Weights of a small image autoencoder: encoder activation quick_gelu.
Rows from block 9 of the encoder of a small image autoencoder, named by matrix and row number. Rows with one number within an expert belong to one neuron, the router's apart. Each number is 128 + 32 x the weight over its row's rms, rounded and kept within 0 to 255. All counts start at 0.
Before each expert's rows are labels from the 100 images, of 14976, where the router gives the expert most weight on average: "responds to" is what is common among them. Only what is clearly more common there than usual is listed. The data: microscope photos of single blood and bone marrow cells.
# router: router (encoder.blocks.9.mlp.router.weight, 8x384, trained with AdamW), inputs 0-95
# up: expert up (encoder.blocks.9.mlp.up, 8x192x384), inputs 0-95
# down: expert down (encoder.blocks.9.mlp.down, 8x384x192, transposed), outputs 0-95

# expert 0
responds to: cell type: lymphocyte
router.0 [104 173 127 184  86 114  67 145 124 136 107 114  79 116 169 129 152 109 116 138  55 176 143 138  99 168 148 133 138  89 112 130 135  82 145 128 129 150 134 151 113 142 128 166 110 112 140 103 131  97 125 160 127 145 150 125 129 113 146 138 150 185 136  97 112 113  98 122 104 126 231 100 179 145 143 146 196 159  95  94 124 115 126 160  94  89 110 238 137  94 121  95 122 143 117 113]
up.0 [106 122  86 154 156 138  96  81 152 116 111  98  94 157  91 164 169 148 121 109  93 114 162 154 111  90 127  89 173 115  94 122  91 130 125  83 144 145 149  81  93  83 121 143 186 104 100  85  82  34  82 130 165 151 124  98  91 121 107 135 104 129 201 156  87  96  79  89  92 146 161 101 132 155  86  98 150 161  93 107  75  92 130 135  96 198  94 102 129 101 109  37  97 105 133  96]
down.0 [144 138 103 103 133 134 159  95 146 128 141 162 116 124 117  89  92  95 120 162  55 127  86  57 126 113 145 150  81 198 130 106 100 135 102 128 103 140 154 132 118 133 135  69 114 143 188 126 158 153 120  77 118 140 136  89  91 122 136 164 181 107  77  83 111 144 117 154 123 170 136  77 169 108  62 128 192 169 127 159 150 100  74 148  82 156 103 201 144 138 166 119 176 146 148 124]
up.1 [ 67 109 109 108 120 124 161 175 107 144 117 129 152 142 166 118 125 112 171  74 182 116  89 123 120 194 109 157 111  92 149 141  93 144  99 156 100 111 164 155 177 171 145  85  82 102 166 180 149 194 114 150 137 113 120 153 136 102 129  92 178  78 113 125 141 131 108 146  88  77 122 137 111 119 159 147 205  68 115 150 107 125 160 126 106  71 141 128 102 198 114 150 126 163 150 172]
down.1 [163 121 151 112 159 143 135  93  46 134 116 110  40  88 114  72 118 172 155 139 119 102 140 157 129  41 190 119 152 132 111  88 187 178  51 122 166 136 136 146 140 114  71 170  99 116 117  69 121 145 147 147 143 123  94 142 137 102 132 191  61 149 104 135 130 125 129  76 155 146 152 103  73 201 142 100 185 160  72 102 165 109 141 118 165 119 104 165 133  70 153  77 115 126 121  64]
up.2 [148 138 164 152 130 149 157 151  94 142 166 125 168 104 151 105 116 124 216 102 177 156  85 107 112 162 167 117  96 104 167 174 181 147 103 122 145 111 100 145 157 132 160  84 149 134 146 139 133 156 209 125 144  75 115 145 134 138 177 126 133 127  80  82 137 114 149 179 140 186  71 174 167 107 157 166  39 110 161 117 195  85 161 131 177  41 148  97 143 152 166 154 119  69 135 127]
down.2 [ 35 124 162 164 124 162 106 139 138 148 173 131 152 100 112 175 155 191 114 120 157 177 182 108 134 115 111  83  94 172  58 130 188  99 202 122 118  69 146 131 163 137 164  88 111 157 111  79 171 144 121 128  88  76  96 141 129 100 154  61 185  88 176  89 122 181 103 116 131 117 140 122  87  80 146 143  97  89 150 110  93 148 157 179 140 132 189 128 126 153 176 113 129 153 112 147]
up.3 [122 137 162 148 101 144 173 159 107 103  99 127 131 125 128 127  80 177  90  84 161  93 109 191 128  58 120 156  94 147 172  44 164 146 132 108 145  96 102 160 155 146 131  88  96 153 151 174 126 178 159 151  87 109 119 152 141 173 112 177 144 114  79 139 119  85 118 185 120  95  61 152 125  85 192 163  71 133  98  96 195  99 126  94 142 111 191 137  96 125 121 153 114 116 151 138]
down.3 [134 139 102  93 135 123 167 124 133 183 136 123 110 169 133 102 114 155 175 108 105 172 154  73  98 148 194 151  51 193 127 114 166 187 178 130 155 128 120 139  85  44  82 152 101 117 158 115 128 137 166 121 125 155  58 118 146 120 168 159 113 132 101 155 129  87 131 122 138 102 120  75 154 145 109 149 175  94 142 135 100 168  97 151 118 154 144 132 117  88 125 160 134 128 115 113]
up.4 [ 98 129 204 150 112 173 131 176  72 111 161 133 139 109 142  75 142  98 101  61 137 106 116  58 168 179  99 132 116 121 135 164 151  43 148  87 133 121 149 122 228 197  99 111 132 152 131 143 123 156 165 129 108 156 151 131  56 191  83 116 138  97 119 120 116 100 172 124 209  49  94 155 121 109 158 135  49  92 126 108 168 150 115 113 136  99 190 127 138 116 170 153 126 124 171 146]
down.4 [130  63 155  92 137 166 106 106 177 122 158 148 158 148 153 144 188 124 169 117  85 133 106 120 102 144 143 144 180 159 174 188  95 147  87 159 116 166  96  79  83  91 120 134 198 123  91 152  69 164 168 120 106 102 126 148 125 105 106 227  72 113 131 172 125 164 104  72 142 131 178 132  89 169 130  42 141 141  98 105  84 108 157 182  86  92 147 143 107 138  90 169 133 187 124 116]
up.5 [130 111 139 127 104 124 161 158 105 136 107 157 155 140 179 160 102  98 127 145 178 147  97  98 130 156 142 149  71 165 180 134 167 169 151  70 124 102 170 140 156 164  82 117 106 131 165 171 148 141 125  87  90 127 106 122 113 102 143 129 113  99  75  93 154  68 161 143 155  80 111 126 129  71 165 109  96 156 141 171 186 140  89 133 132 125 171  86 130  90  86  97 107 119 183 182]
down.5 [141 111 107 202 129 113 121 109  98  97 108 166 171 132 151 173 156 139 163 156  56 137 127 145  81 114 161 136 105 130 100 127 125 120 148 131 166 129 118 155 109 142 118 102  84  88 100 152 131 209  98 121 112 166 155  90 201 124 119 108 151 146 162 234 105 130 186 183 147 115 128 106  97  72 120 132 114 145 129 136 182 166 116 176 106 140 191  94 149 151 117  95  95 135 138  79]
up.6 [118 116 163  52 121  90 177 179 105 138 141 116 151 150 139 102  93 102 158  79 145 155  97 101 154 128 156 145  93 157 206 132 130 108 144 161 139 136  80 128 146 148 132  99  86 138 143 182 192 133 193 144  95 156 114 154  89 149 152  66 149 129  84 124 162 160 194 177 173 125  75 194 159  99 177 164 155 119 127 123 156 144 138 101 156  97 169 118 118 111 116 147 169 196 125 147]
down.6 [161 135 146 113 205 108 149 127  84  65 157 159 119 174  77 122 153 166  78 172 130 140 178 141 150  58 176  84 105 106 115  84 102 151 117 172 184 104 215 158 142  97 103 121 136 162 154 109 130  90 109 162 145 132 143 140 105 134 135 103 137 119  93 131 142 130  82  80 143 125 123 123 154 124 104 142 135 158 143 151 149 124  92 129 124 162 128 153 134 156 111 196 130 119  95 114]
up.7 [ 98 111 105 101 197 111 135  79 159 171 159  96 137  86 108 177 143 103 165 188 121 119 149 153 122 158 124  74 157 146  77 153 104 157 158 155 138 127  95 132 109  64 134 219 154 116  80 116  97 139 122 112 141 124 223 114 159 115 150 164 126 161 157 134 118 144 109 130 104 157 175 120 159 165  92 123 188 133 153 139  64 131 207 134 109 152 110 174  98 128 101 117 118 142 102 143]
down.7 [108 179  85 117 153 134 107  79  92 128 189 131 144  81 100 112 128 152 154 132  63 103 112  86 138 176 121 106 182 115  73 105  98 148 160 147 189 137  91 125 103 157 200 125  76 158 100 125 216  97 117  86 114  91 147 145 175 145 139 118 112 113 166 137 115 165 150 109  68 114  91 141 154 190 114 139 131  86 117 122 103 151 119  84 128 138 101 159 114 120 134 138 141  84 105 148]
up.8 [131 117 100 161 143 133  92 106 181 122  79 112  86 132 110 158 151 139 103  94  95 119 180 134 106 146 125  67 175 119 107 138 103 129 104 106 102 137 164 108 116 123  96 158 155 103  78  79 121  52  79 117 171 116 149  98 117 132  90 152 115 122 196 123 102  97 116  85 141 175 158  95  86 166 104 117 191 116  95 116  75 100 134 180  94 184  80 120 106 102  95 110  83 142 102 119]
down.8 [115 132 143 123 112 131 154 171  88 143  83 148 104 176  85  90 110 150 150  78 141 137  75 133 157 106 182 201 122 124 160 189 116 124 126 117 120 113 160  36 133 115 134 141  95 142 176 157 112 150 138 113 151 117 176 110 123 160  76 103 175  83  48 125 148 110 102  93 139 191 132  39 154 112 140 156 142 143 157 163 122 155 121 160  93  83 148 111 143 143 144  54 143  87 152 159]
up.9 [139 117 165 117  81  88 132 185 121 110 114 155 111 181 135  72 141 137 109  61 148 129 139 100 124 173 137 170  84 141 161 111 175 100 120 155 110 115 137 113 174 149 138  81  85 153 210 153 100 193 125 100  85 162 121 155 122 154  90 104 130 109  62 167 143  96 165 166 181  76 114 143 111  93 160 100 100 122 109 108 157 138 147 182 157  76 157 141 161 123 156 101 145 186  60 190]
down.9 [ 84 137 131 154 121 143  93  86  85 109 121  91 119 166 169 159  84 144  99 110  74 163 117 105 125 137  94 153 142  91 116 193 116  60 157  90 148  79 106  59 108 176 103  75 152 131 101  93 127 113 155  93  94 104  65 133  70 192 112 150 119 125 130  80 201 120 159  90 152  96  97 108  99  80 175 144 138  83  69 111 155  98 123 144 155  83 150  87 102 117 129 130 115  89 168 171]
up.10 [ 71 123 170 121 129 149 100 161 103 124  77 134 111 101 139 166 148 127  81  55 131 152 154 138 137 105 144  95 159 127 132 225  78 142 101 111 124 116 118 151 102  71  86 100 120 119 135  91 103 146 132 113  62 119   3 100  92 105  97 112 151 160 148  79 142 127 117 123 148 113 115 121 120 121 133 130 127 155  99  67 143  85 117 102  96 114 178 103 125 159 155  43 131  67 137 117]
down.10 [181  95 102 169 128 154 157 104 158  80 106  79 158 156 133  68 120 113 101 117 134 179 138 120 133 129  75 133 107 100 133 148  88 121  90  57 115 108 156 109 125 168 102  96 186 110 161 169 101 160 189 107 166  93 107 148 137 129 108 129 136  87  45  99 148  94 176 115 135 166 128  99 164 128 103  72 161 140 175  81 171 122 163 164 101 133 132 110 153 147  68 115 169 151 149 131]

# expert 2
responds to: cell type: blast
router.2 [130 160  94 115  38 102 123 152  35 138 136 162 133  87 160 158  64  95 178 149 118 135  96 123 118  93 110 144  30 137 183 145 167 205 123 114 184 146 109 134  98 167  91 116 139 105 200 144  94 145 165 139  86  92 115 138 143  76 143  93 146 133 122 147 121 105 128 154 114  99 165 142 133  92 164 140 161  98 130 129 159 138 140 102 139 138 222 135 129  73 154 131 171 112 145 149]
up.0 [190 179  72 101 125 101 153 120 103 124 160 183 174 100 117 144  98 124 136 165 168  81 113 138 140 136 131 173  53 126  86 155 152 131 149 152 152  89 137 159  98 164 151 159 120 140 171 172 162 160 168 161 136 124 144 158 144 103 171 123 163 155 133 171 109 162 153 140 124 179 194 144 160 134 154 126 150 114 141 171  74 141 144  63 145 141 143 140  86  90 149 161 172 181 131 145]
down.0 [127 124 129 126 158 125 101 125  78 131 109 112  79 118 111 127  91 102 103 135 164 183 132 153 114  50 140  88 113 118 154 153 105 125 110  72 127 160 140  81 159 154 142 151 140  91 117 150  80  94 125 132 165 126 126 162 126 118 100 103 139 189 199 136 149 117 150  98 199 162 145 229 108 162 108  99  85 130 100 138 100  68 117 148 124 200 155 120 121 118  99 116 105 132 162 107]
up.1 [113 125 130 143 167 162  76 152 144 124 130  98 161 145 141 124 173 162 108  98  95 149 164 125 148 130 146  68 146 139 105 126 121 169 146 115 136 102 156 134 128  63 177 147 128 130  75 142 111 134 110 117 152 115  99  94  99  36  99 115 111 192 135  62 141 145  81 116 134 185  97 121 103 115 115 133 168 167 156 188 160 104 101  62  99 125 101 108 130  95 118 123  62 123 102 114]
down.1 [124 174  96  90 104 131 111 119  22 114 139 123 123 100 159 181 165 141  75 156 149 129 185 113 102 117 104 135  98  56 138 129 101 136  90  79 145 106 156 166  68 164  72 104 154 111  92 128  41 144 123 126 134 149 145 176 164 115  96 153 103 106  94 106 135 158 130 144 157 153 169 122 162 155 129 160 147 111 119 131 102 103 101 100 179  89 169  84 116 109  92  84 136 152 118  32]
up.2 [148 116 100 198 107 152 106 138 106 105 125 173 153 151 141 115 150 123 135 161 138 121 134  38 114  87 131  96 128 128 136 150 118  76 106  82 116 102 185 135 125 122 183  95  52 112 114 136 135 158 117 121 127 148 124 156 132 113 120 174 132 120 137 161 101 106 127 133  55 117  74 118  79 102 145 102 143 163 151 181 124 144  75 192 108 132 133 134 129 150  86 131 103 115 122 115]
down.2 [115 116 113 114 151 146 131 127 194 115 106  94  84 181 125 107 114 141 148 105  74 121 128  96 111 117 127  94  66 156 128 145  88 118 119 122 111 135 135  80 138 156 209  97 127 155 215 140 129 162 113 114  67 144 217 115 138 170 168 108 139 130 125 206 109  75 139 102 127 126 194 127 103 118 132 110 171 114 123 140 128 141 162 178  62 145  85 121 130 171 131 208 103 138 137 149]
up.3 [142 140 147 102 146 170 109 155 142  99 111 114 106 151 112 106 168 147 144 121 122 132 140  84  97 177 139 119 156  85  72 138  75  98 129  59 127 117 198 112 105 192 161 151  67 121 143 101 138 123 109 117 153 121 157  62  95  67 101 132  90 171 126 123 145 120 209  89 185 167 110 110 156  98 102 101 106 145 128  95 144 117 108 126 140 134  71  72 131 116  86 135 120 151  86 111]
down.3 [134 142 137 145 140 123 123 109 142  91 117 145 102  82 131 107  74 153  92  75 102  97  77 175 105 130 122 128 135 142  92  58 131 189 133 167 217 113 101 126 124  52  89  61 176 145  70  90 127  83 157 144  97 124 127 139 135  72 159 135 117 130 132  82 117 154  84 139 124  89  82 124 117 131 129 163 159 110  80 126 185  76 120 125 135  90 193 131 111 184 173  83 130 105 113  85]
up.4 [ 49 129 175 150 160 197 104 119 115 105  80 164 163 137 143 118 130 127 118  74 118 179 163 164  75 177 120  84 130 127 140  83 133 185  99 155 148 145 146 125 151 163 156  39 123 130 167 149 120  68  91  85  88 149 112 113  57 142  95 142 119 105 140 115 130  62 142  68 103  86  86 123  48 114  81  99 119 180 133 146 173 153  93 177 113  96 125 146 158 164 163  62  50 112 143 126]
down.4 [160 109 146 170 105 109 175 122 169 145 128 121 154 119 136 123 141 145 121  76 130 122 116 118 172 114 176 148 174 135  85  57  97 199 152 145 125 120 162 120  98 119 129 185 147 124 119  78 126 135 198 190 140 127 138 141 166 110 189 100 184 147 151 140  55 146 139 148 138 217 134 127 162 134 161 178 107  85  97 132 211 131 152 132 147 133 138  51 101 126 132  91  54 116 126 105]
up.5 [123 175 146 110 187 144 131 127 130 120 110 130 122 113 104 108 131 133 139  82 124 115 203  92 139 144 151  72 134 136 129 126 129 118 123 157 151 164  98 134 140  75 172  41 172 180 169 127 159 126  95 155 100 151 149 132 111  77 135 114 122 171 169 117 101 143 120 117 167 111  97 128  51 119 100 101 111 181 169 136 147 136 144 135 142 182 127 102 175 191 171 124 126 105  82 150]
down.5 [137 136 158 148 161 129 108 182 121 151 119  78 161  71 121 161 139 116 111  94 147 128 138 127 147 191 114 137 154 138 185 101 126  50 162 142 212 103  59 179 152  70 125 143 147 134  90 156 171 151 144 119 130 141 124 125 133 110 125 103 174 150  51 205 149 178  95 135 122 123 135 132 136 126 162 136 182  83 183 142 149  93 155 134 168   0 195 151 146 134 139 129 129 116 107 119]
up.6 [ 90 105 177 142 180 172 134 102  92  99  79  77 136 129 106 101 163 151 132 150  77 165 158 157 117 134 121 143 186 138 126 101 132 135 102 108  88  81 102  92 153 122 134 125  64 134 107 102 117 110  46 103 155 125 132  90  54  90 105 135 115 134  73 134 190  99 145  83 154 106 117 125 189  81  75 120 132 110 102  49 192  83 137 175 138 142  85 136 105 160  73  94  94 133 118  99]
down.6 [140 156  58 111 129 162 106 111 153  93 133  97 124  34 199 105 108 131  94 158 150 148 176  86  96 126 143 170 101 131 153 112  96  91 150  53 148 121 172  47  74 121 137 109 129 121 184 109 146 102 131  89 158 100  93  37 219 123 126 146 109 126 175 179  67 155 128 122 124 131 153 129 136 165 121 106 104  95  69  95 100  87 164 189 177 152 113 143 100 127 130 156 126 151 156 100]
up.7 [142 151  57 134 103 115 143  84 185 157 146 159 145 110 104 191  96 119 151 172 168  88  87 153 122 111  65 176  99 189  88 154 153 166 155 159 141 128 150 130 131 173 125 143 141 108  78 161 160 144 130 155 141 116 152 136 137 118 153 160 122 139 144 149  99 139 100 158 128 170 191 144 166 151 136 127 161  86 154 135  49 145 152 136 160 128 168 150 110  97 141 176 157 200 179 118]
down.7 [191 158 129 117 140 173 209 116 115 124 117 162 115 150  97 186 111 142  72 133 132  47 140 140 134 129 103 129 115 124  69 150 153 165  69 126  67 145 146 133 124  89 211 103  71 161 148 151 111 179 135  99 121 122 153 100 138 146 186 128  77 158 172 166  74 198 119 108 134 133 144 105  84 154 115 122 173 124 128 121  87 111 102 161 144 158  89  70 121 124 152 112 174 137 134 163]
up.8 [160 170  75 103 102  86 149 108 140 163 168 163 165 103 130 181  87  77 154 167 168  84  70 155 168 146  84 173  96 173 119 166 177 122 170 139 169 141  81 150  84 106 101 135 126 138 114 165 153 170 171 147  95 137 138 161 172 117 174 113 166 115 157 157 109 151  88 158 121 140 170 164 155 147 162 176 171 100 162 146  82 145 163  86 162 168 161 173 119 118 127 164 162 168 165 159]
down.8 [ 66 136 154  79 120 118  77 124 161 140 122 106 155 114 138  95 156 151 165 104 139 131  82  97 175 115 138 130 130  66 146 158 102 105 199  67 183 175  76 104  74 122 103 117 127 112 127 172  90  98  88 167 116 157  95 208 110 129 139 126 106 104  89 133 134 162 107 143 141 123  97  78 148 128 148 158 203 138 154  79 151 125 142  58 145  86 176 119 114 109 148  80 178  50 141 112]
up.9 [118 166 145 109 124  94 130 178 153 157 151 175 129  85 125 169  74  77 110 129 137 120 110 120 143 113 119 144  74 173 170 112 126  69 145  46 123 125  48 162 118  32 126  80 127 162 107 151 119 102 147 169 119 168 149 164 173 117 149 101 163 128 184  97 129 135 116 157 114  54  82 167 112 135 149 145  72 115 180 143 130 133 121 107 146 127 140 170 122 144 154 138 163 128 158 142]
down.9 [106 114  99 123 106 125 113 151  70 104 180 109 129 120 111  97 177 101 159 114 104 153 115 145 140 157 134 138 122 151 133 138 141 127 156 134 151 187  93 135 134  71 177 126 141 136 149 124 152 144 119 139 147 114 168 109 133 166 116 145 121  92   8 138 140 160 121 178 125  91 122 121 114 154 147 125 173 111 135 145 143 177  83 144  93  54 142 126  98 126 112 133 124  78 119 111]
up.10 [124 110 177 110 103 145 130 160 150 136 132  86 208 215  97 110 126 154 107 106 128 125 129 102 143  80 145 110  84  72 102 152  93 136 142 119 123  89 138 143 163 182 171 130 133 140 171 128 118 120  99 122  84 119 119 107 100 101  99 115  88 169  55 126 151 106 116 112 140 156 127  81  74 169 114 122 104 173 122 142 169 185  89 164 121  73 121 143 100 130 155 146 103  88  72 148]
down.10 [158 105 111 128 117 146 178 214 111 112 134 100 130 103 138 135  97 164 135 105 113  80 111  99 107 104 153 111  86  86 181 113 128 154 122 175  97 116 122 109 105 139 118 102 114 162  83 127 180 162 143 138 113 137 153 133 126  85 173 105 135 106 142 156  85 135 173 117 120 105  81  93  59 111 106 148  76 121 130 163 146 108 135 121 101 131  49  86 189 179  78 220 122  88 139  38]

# expert 6
responds to: cell type: artefact
router.6 [132 120  85 116 143 149 142 155 123 129  86 157 177 118 130 120 158 140 169 114 165 151  81  97 101 120 133 170 124 114 144 127  88 199 104 108 132  90  82 168  86 109 125 167 133 113 118 116 112 166 108 118  95 111 124 145 148  88 122 120  94  87 130 139 162 153  80 173 133 161  99 130 120 166 102 100  51 129 155 148 137  88 110  94 170 144 118  34 172  85 140  91 111 101 135 105]
up.0 [ 84 139 181 200 155 124 147 199  69 114 142 155  99 117 121 105 118 114 166 146 105 108 141 136 129 135 108 125  84 138 156 125 131 108 134 156 159 175 184 136 195 134 105  91 120 117 130 134 160 123 103 118 132 160 115 156  78  92 152  87 156 169  73 111 168  80 123 163  94 125 137 111 131  68 128 150 191 123 140 120 176 161 116 117 127  90 138 126 128 120  91 127 154 113 133 124]
down.0 [144 167 148 150 166 129 223  71  95  91 136 179 149 136  66  65 155 143 116 141  96 160 126 198 130  83 190 117 117 119  79  31 122 137  83 105 189 182 136 171 130 146 188 181 192 134 135  42 165 169  78 137 181 128 167 148 141 101 157 153 164 145  95 131  84  99 159 172 152 129  70 187  71 163 110 151 104 124  83 156 102 118  97  94 173 202 157 165 121 170 182 172 181 137 141 102]
up.1 [145 102  91 170  72  95 120 118  89 172  74 173 131  67 139  49 109 115 126  75 104 137 142 138 149  99 137 116 105 143 153  83 133 114  96 161 103 150 143 144 137 152 159 163 117 106 141 183 151  61 115  95 179 120 116 139 132 172 114 120 153 154 100  59 117 101 210 142  44 151  90  78 143 100 137 117 121 150 123 121 151 142 132  78  87 125 145 128 137 144 109  97 116 106 153 145]
down.1 [156  74 149 109 132  45 148 103 163 186 122 134 143 143 160 120  61 122 152 133 156 120 147 129 172  55 124 164  91 123 173 120 100 150 162 134 131 120 100 142 142  68 131 164 159 140  69 136 125  82 155 140 154 108 139 140 198 150  93 149 150 139 187 119 123 189 142 139  89 127 100 125 126 153 101 128 105  53 132 107 140 139 124  95 131 151 135 132 121 159 174 185 117 169 129 162]
up.2 [ 77 162 187 127 137 136 138 143 134  95 119 141 119 155  98  86 143 142  44  67 114 152 142 126 136 134 116  62 137  52 143  73  95  98  77 113 147 140 128  98 183  97  72  82 106 156 158  87 108  62  98 166  85 182 179  67  81 106  73 116 110 126 123 109 121 141 196 106 177  20  82  74 118 104  99 131 102 122 131  80 132 117 137 157 116 140 120 131 149 175 141 158 108 169  98 124]
down.2 [144 161 150 176 143 127  78 150 127 122 141 141 110 118 119 123 160 149 138 154 109 189 151 103 116 142 181 135 178 116  99 130 106 111 156 149  77 129 149 125 132 140 178 102 139 136 169 134 162 149  95 123 151 147 161 138 108 138  87 149 152 134  89  94 145 108 129 123 107 169 116 123 136  99 116 108 161 149  84 129 208 163 106  76  98 141 129  97 121  85 124 151 164  88 124 138]
up.3 [122 165 129 146 115 161  86 159 148 183 137 123  67  66 141  87  64 124 135 115 130 140 107  95 163 146 103 115 120 137 121 174 118 112 166 133  80  93 177 171 187 140 117  97 108 126 188 152  69 105 106 110 102 119 144 136 101 166 108 101 177 112  87 139 134 106 140 122 127 111 129 133 158  91 118 108 148  92  93 110 188 144  90 195  83  85 137 109 125 126 166 121 128 129 195 110]
down.3 [118 110 184 116 108 116 106 174 153 120 152  95 136 139 181 138 126 161 110  42 144 155  87 154 113 137 117 154 164  92 125 126 165 138 135 169 190  48 172  96 154 127  86  89 147  83  92 193 127 100 124  86  95 152  92 129  64 130 102 173 100 161 116  84 105 144 132 122 159 114 156 129  78 135 179 116  91 109 126 109 131 110 105 159 128  82 168 111  81 133 203  78 103  92 192 102]
up.4 [ 62 122 181 180 154 146 151 185 154 137 164 130 119  89 146  98  98  85 108 100 105 142  90  82 150 121  86 187  99 163 132 158  85 139 170 176 156 181 143 128 189 142 191 147 159 167 175 166 184 126 141 118 104 150 108 134 123 127 136 131 126 159  88 124 159 163 173 163 132 123 145 108 182  77 172 149 126  97 135 116 156 115 140 178 127 135 164 183 101 136 126 107 134 173 142 156]
down.4 [218  83 134 107 107  91 142 116 141 148 106 172 152 123 150 193 123 148  43 113 101 176  80 161 138 134 125 134 136 110 143  44 112 160  73 119 161 137 165 119 103 168 115 148 178 186 173 140  80 147 139 148  74 202 112  95 123 122 111 150 140 163 144 136 167 144  69 138 153 121 131  62 122  97 152  83 114 133  81  98 170 112 125 109 118 109 100 135  68  97 124  98 100 115 148 151]
up.5 [122 151 141 128 110 118  98 175 145 128  98 102 117 126 145 102 128  89  71 138  96 102 142 100 146 102 123 150 129 141 138 106 189 163  91 187 134 131 143 113 152  99 146  94  90 142 175 119 145 165 124 132  78 112 145 108  89 162 107 126 126 145  94  98 137  87 169 197 133  94 107 125 133  98 115  88 158 170 175 159 108 168  89 122  89  73 197 105 105 161 118 123 135 174  87 138]
down.5 [ 39 178  74 157 108 123 164 120  98 250 116 153 153  80 153  60 105  98  96 141  96  99 155 161 128 119 108 179 130 120  94 132 127 140  91 129 157 110  37 111 157  94 137 166 107  59 201 155 130  99 147 136 168 150 137 118 159 184 131 118 101 154  62 105 138  71 137  73 175  64 138 147 134  79 170 151 117 117 105  73 114 113 181 123  94  98 115 148 164 112 100 106 118 162 157 163]
up.6 [149  80 135 159 106 130 169 144 101 121 150 128 134 135 110  42  85  94 100 149 128 141 128 146 108 171 163 118  86  76 113 143 135  95 146 119 116 182 175  75 180 119 138 119 133 150 174 125 158 194 142  58 109 104 108 120  99 133  99 118 129 126  76 161 141 112  97 117 117  89 159 120 110  85 196 149 121 134  88 103 164 159 117 127  85  57 124 139 141 171 137 132 172 110 127 172]
down.6 [ 81 171 119 133 176  96 145 112 128  64 165  82 148 180 166 120 104 128 141 117 156 174 142  80 136 189 118 168 106 128 132 132 159 101 135 151 120 115 173  82  79 129 110 130 111 124 148 105 131 120 184  91  88 101 107 127 154  49 174 152 135 116 129  68  98 131 178 116 136 102 119 139 130 144 117 117 129 113 102 142 148 130 105 133 114 104 191  94 128 110 151 179  86 121 144 179]
up.7 [151 115 158 153  79 133 135 152  84 160 181  87 124 119 148  19 107 122 153 105  91 148 131  78 153 141  90  95  84 144 173 162 144 139 152 104 118 168  86 100 144 173 114  47  86 144 176 142 126 100 165 103  95 110  60 114  85 215 124  93 145 132  78 144 105 116 183 159 133  59 165 151 180  84 149 120 147 172 111  97 144 160 165 146  70 150 116 120 122 193 146 125 119 173 161 149]
down.7 [101 118 152 116 153 181  97 127 119 165  72 154 180 109 146  90 146 155 109  93  94  85 130  98 134 171  43 145 103 139 112 119 122 143 144 122 139 121  92 148 157 137 155 155 150 155  98 207 135 153 142  79 162  98 134 126  81 162  79 119 113 104 189 131 149 124 161 131  85 100 149 136  73 127 230 157 107 180  97 105 137 135 128 215 144 109 157  93 110 113 142 108 132 113 105 212]
up.8 [150  94 183 132  89 130 143 143  61 120 175 118 113 151 178  58 152 113 131 149  90 112 117 145  88 125  94 158 139 159 193 135 162  70 107 134 131 185 191 121 150 155 106 144  98  91 125 186 192 101 167 110 117 108 125 145  70 180 130  65 195 153  40 175 112 136 154 137 108 104 150 169 102 107 130 126 113 128  98 128 159 143 100 199  92 133 155 165 141 127 118 175  85 141  99 113]
down.8 [151 111  90 150 131 163 110 116  72 183  76 158  92 142 114 108 158 162 149 147 124 148 178 151  95 168 149 122 132 164 107  97 142  99  73  79 107 103  86  77 179 180 105 136 139 126 151 127 135 135 151 105  92 178 126  64 123 140 109 147 113 119 161 145 129 169 116 154 120  97 143 141  98 128 145 118 122 155 130  86 162 127 176 156 140  60 102 131  90 143  68  94 111 110  99 138]
up.9 [175 116  89 111 172 141 143  91 167 118 108 104 114 123  90 176 185 158 138 142 171  86 154  93 151 104 152 122 166 122  67 112  78 176 121  91  98 125 111 115  96  91 121 134 168 128  69  95  75 150  95 123 130 159 123 114 187  92 124 156 108  79 182 137 106 155  89  78 142 151  99 100  97 179  79  93 102 148 157 170  62  94 135 154 143 177  84  93 140 123 133 123  93  96  90  87]
down.9 [132 117 126 192 145 145 169 102 144 150 164  95 132 160 114 174 116 113 151 176 162 141 123 149 105 112 121  72 130 144 157 116 106 186 114 123  99  97 134 133 110 136 185 120 102 102  99 117 113 139 125  66 142 136 100 137 172 138 120 108 127  69  85 109 139 191 168 150 131 171 120 151 147 123 182 113 180 148 186 143  94 119 116 202  91 175  96 152 121 140 139 130 146  38 107 121]
up.10 [138 149 193 133  69 140 170 149 111 129 112 164  78  88 124  57  89 114 128 152  96 127 119  98 126 146 131 122 123 146 178  84 130 115 154 134  95 108 139  99 176 225 130 120  66 132 158 145 178  91 118 131 123  76 139 150 120 132 160  99 158 145  95  85 140 107 176 137 116 101 151 127  93  67 159 144 124 134 115 115 197 118  81  98 148 109 142 141 105 174  93 121 191 127 171 175]
down.10 [156  80 132  45 109 183 244 159  52  88 195 125 119  71 147 150  90 136  95 110 142 140 104 121  54 111 166 164 160 131 146 157 134 194 148 160  91 169 121 102 157 107 140 154 102  90 158  70 129  70 115  89 154 157 114  94 156 105 101  99 140  97 188 127  75 133 102  89 112  70  74 143 141 132 174  63 117 122 117 124 147  90 136 124 103 165 125 207 178  90 141 122 160  80 110  72]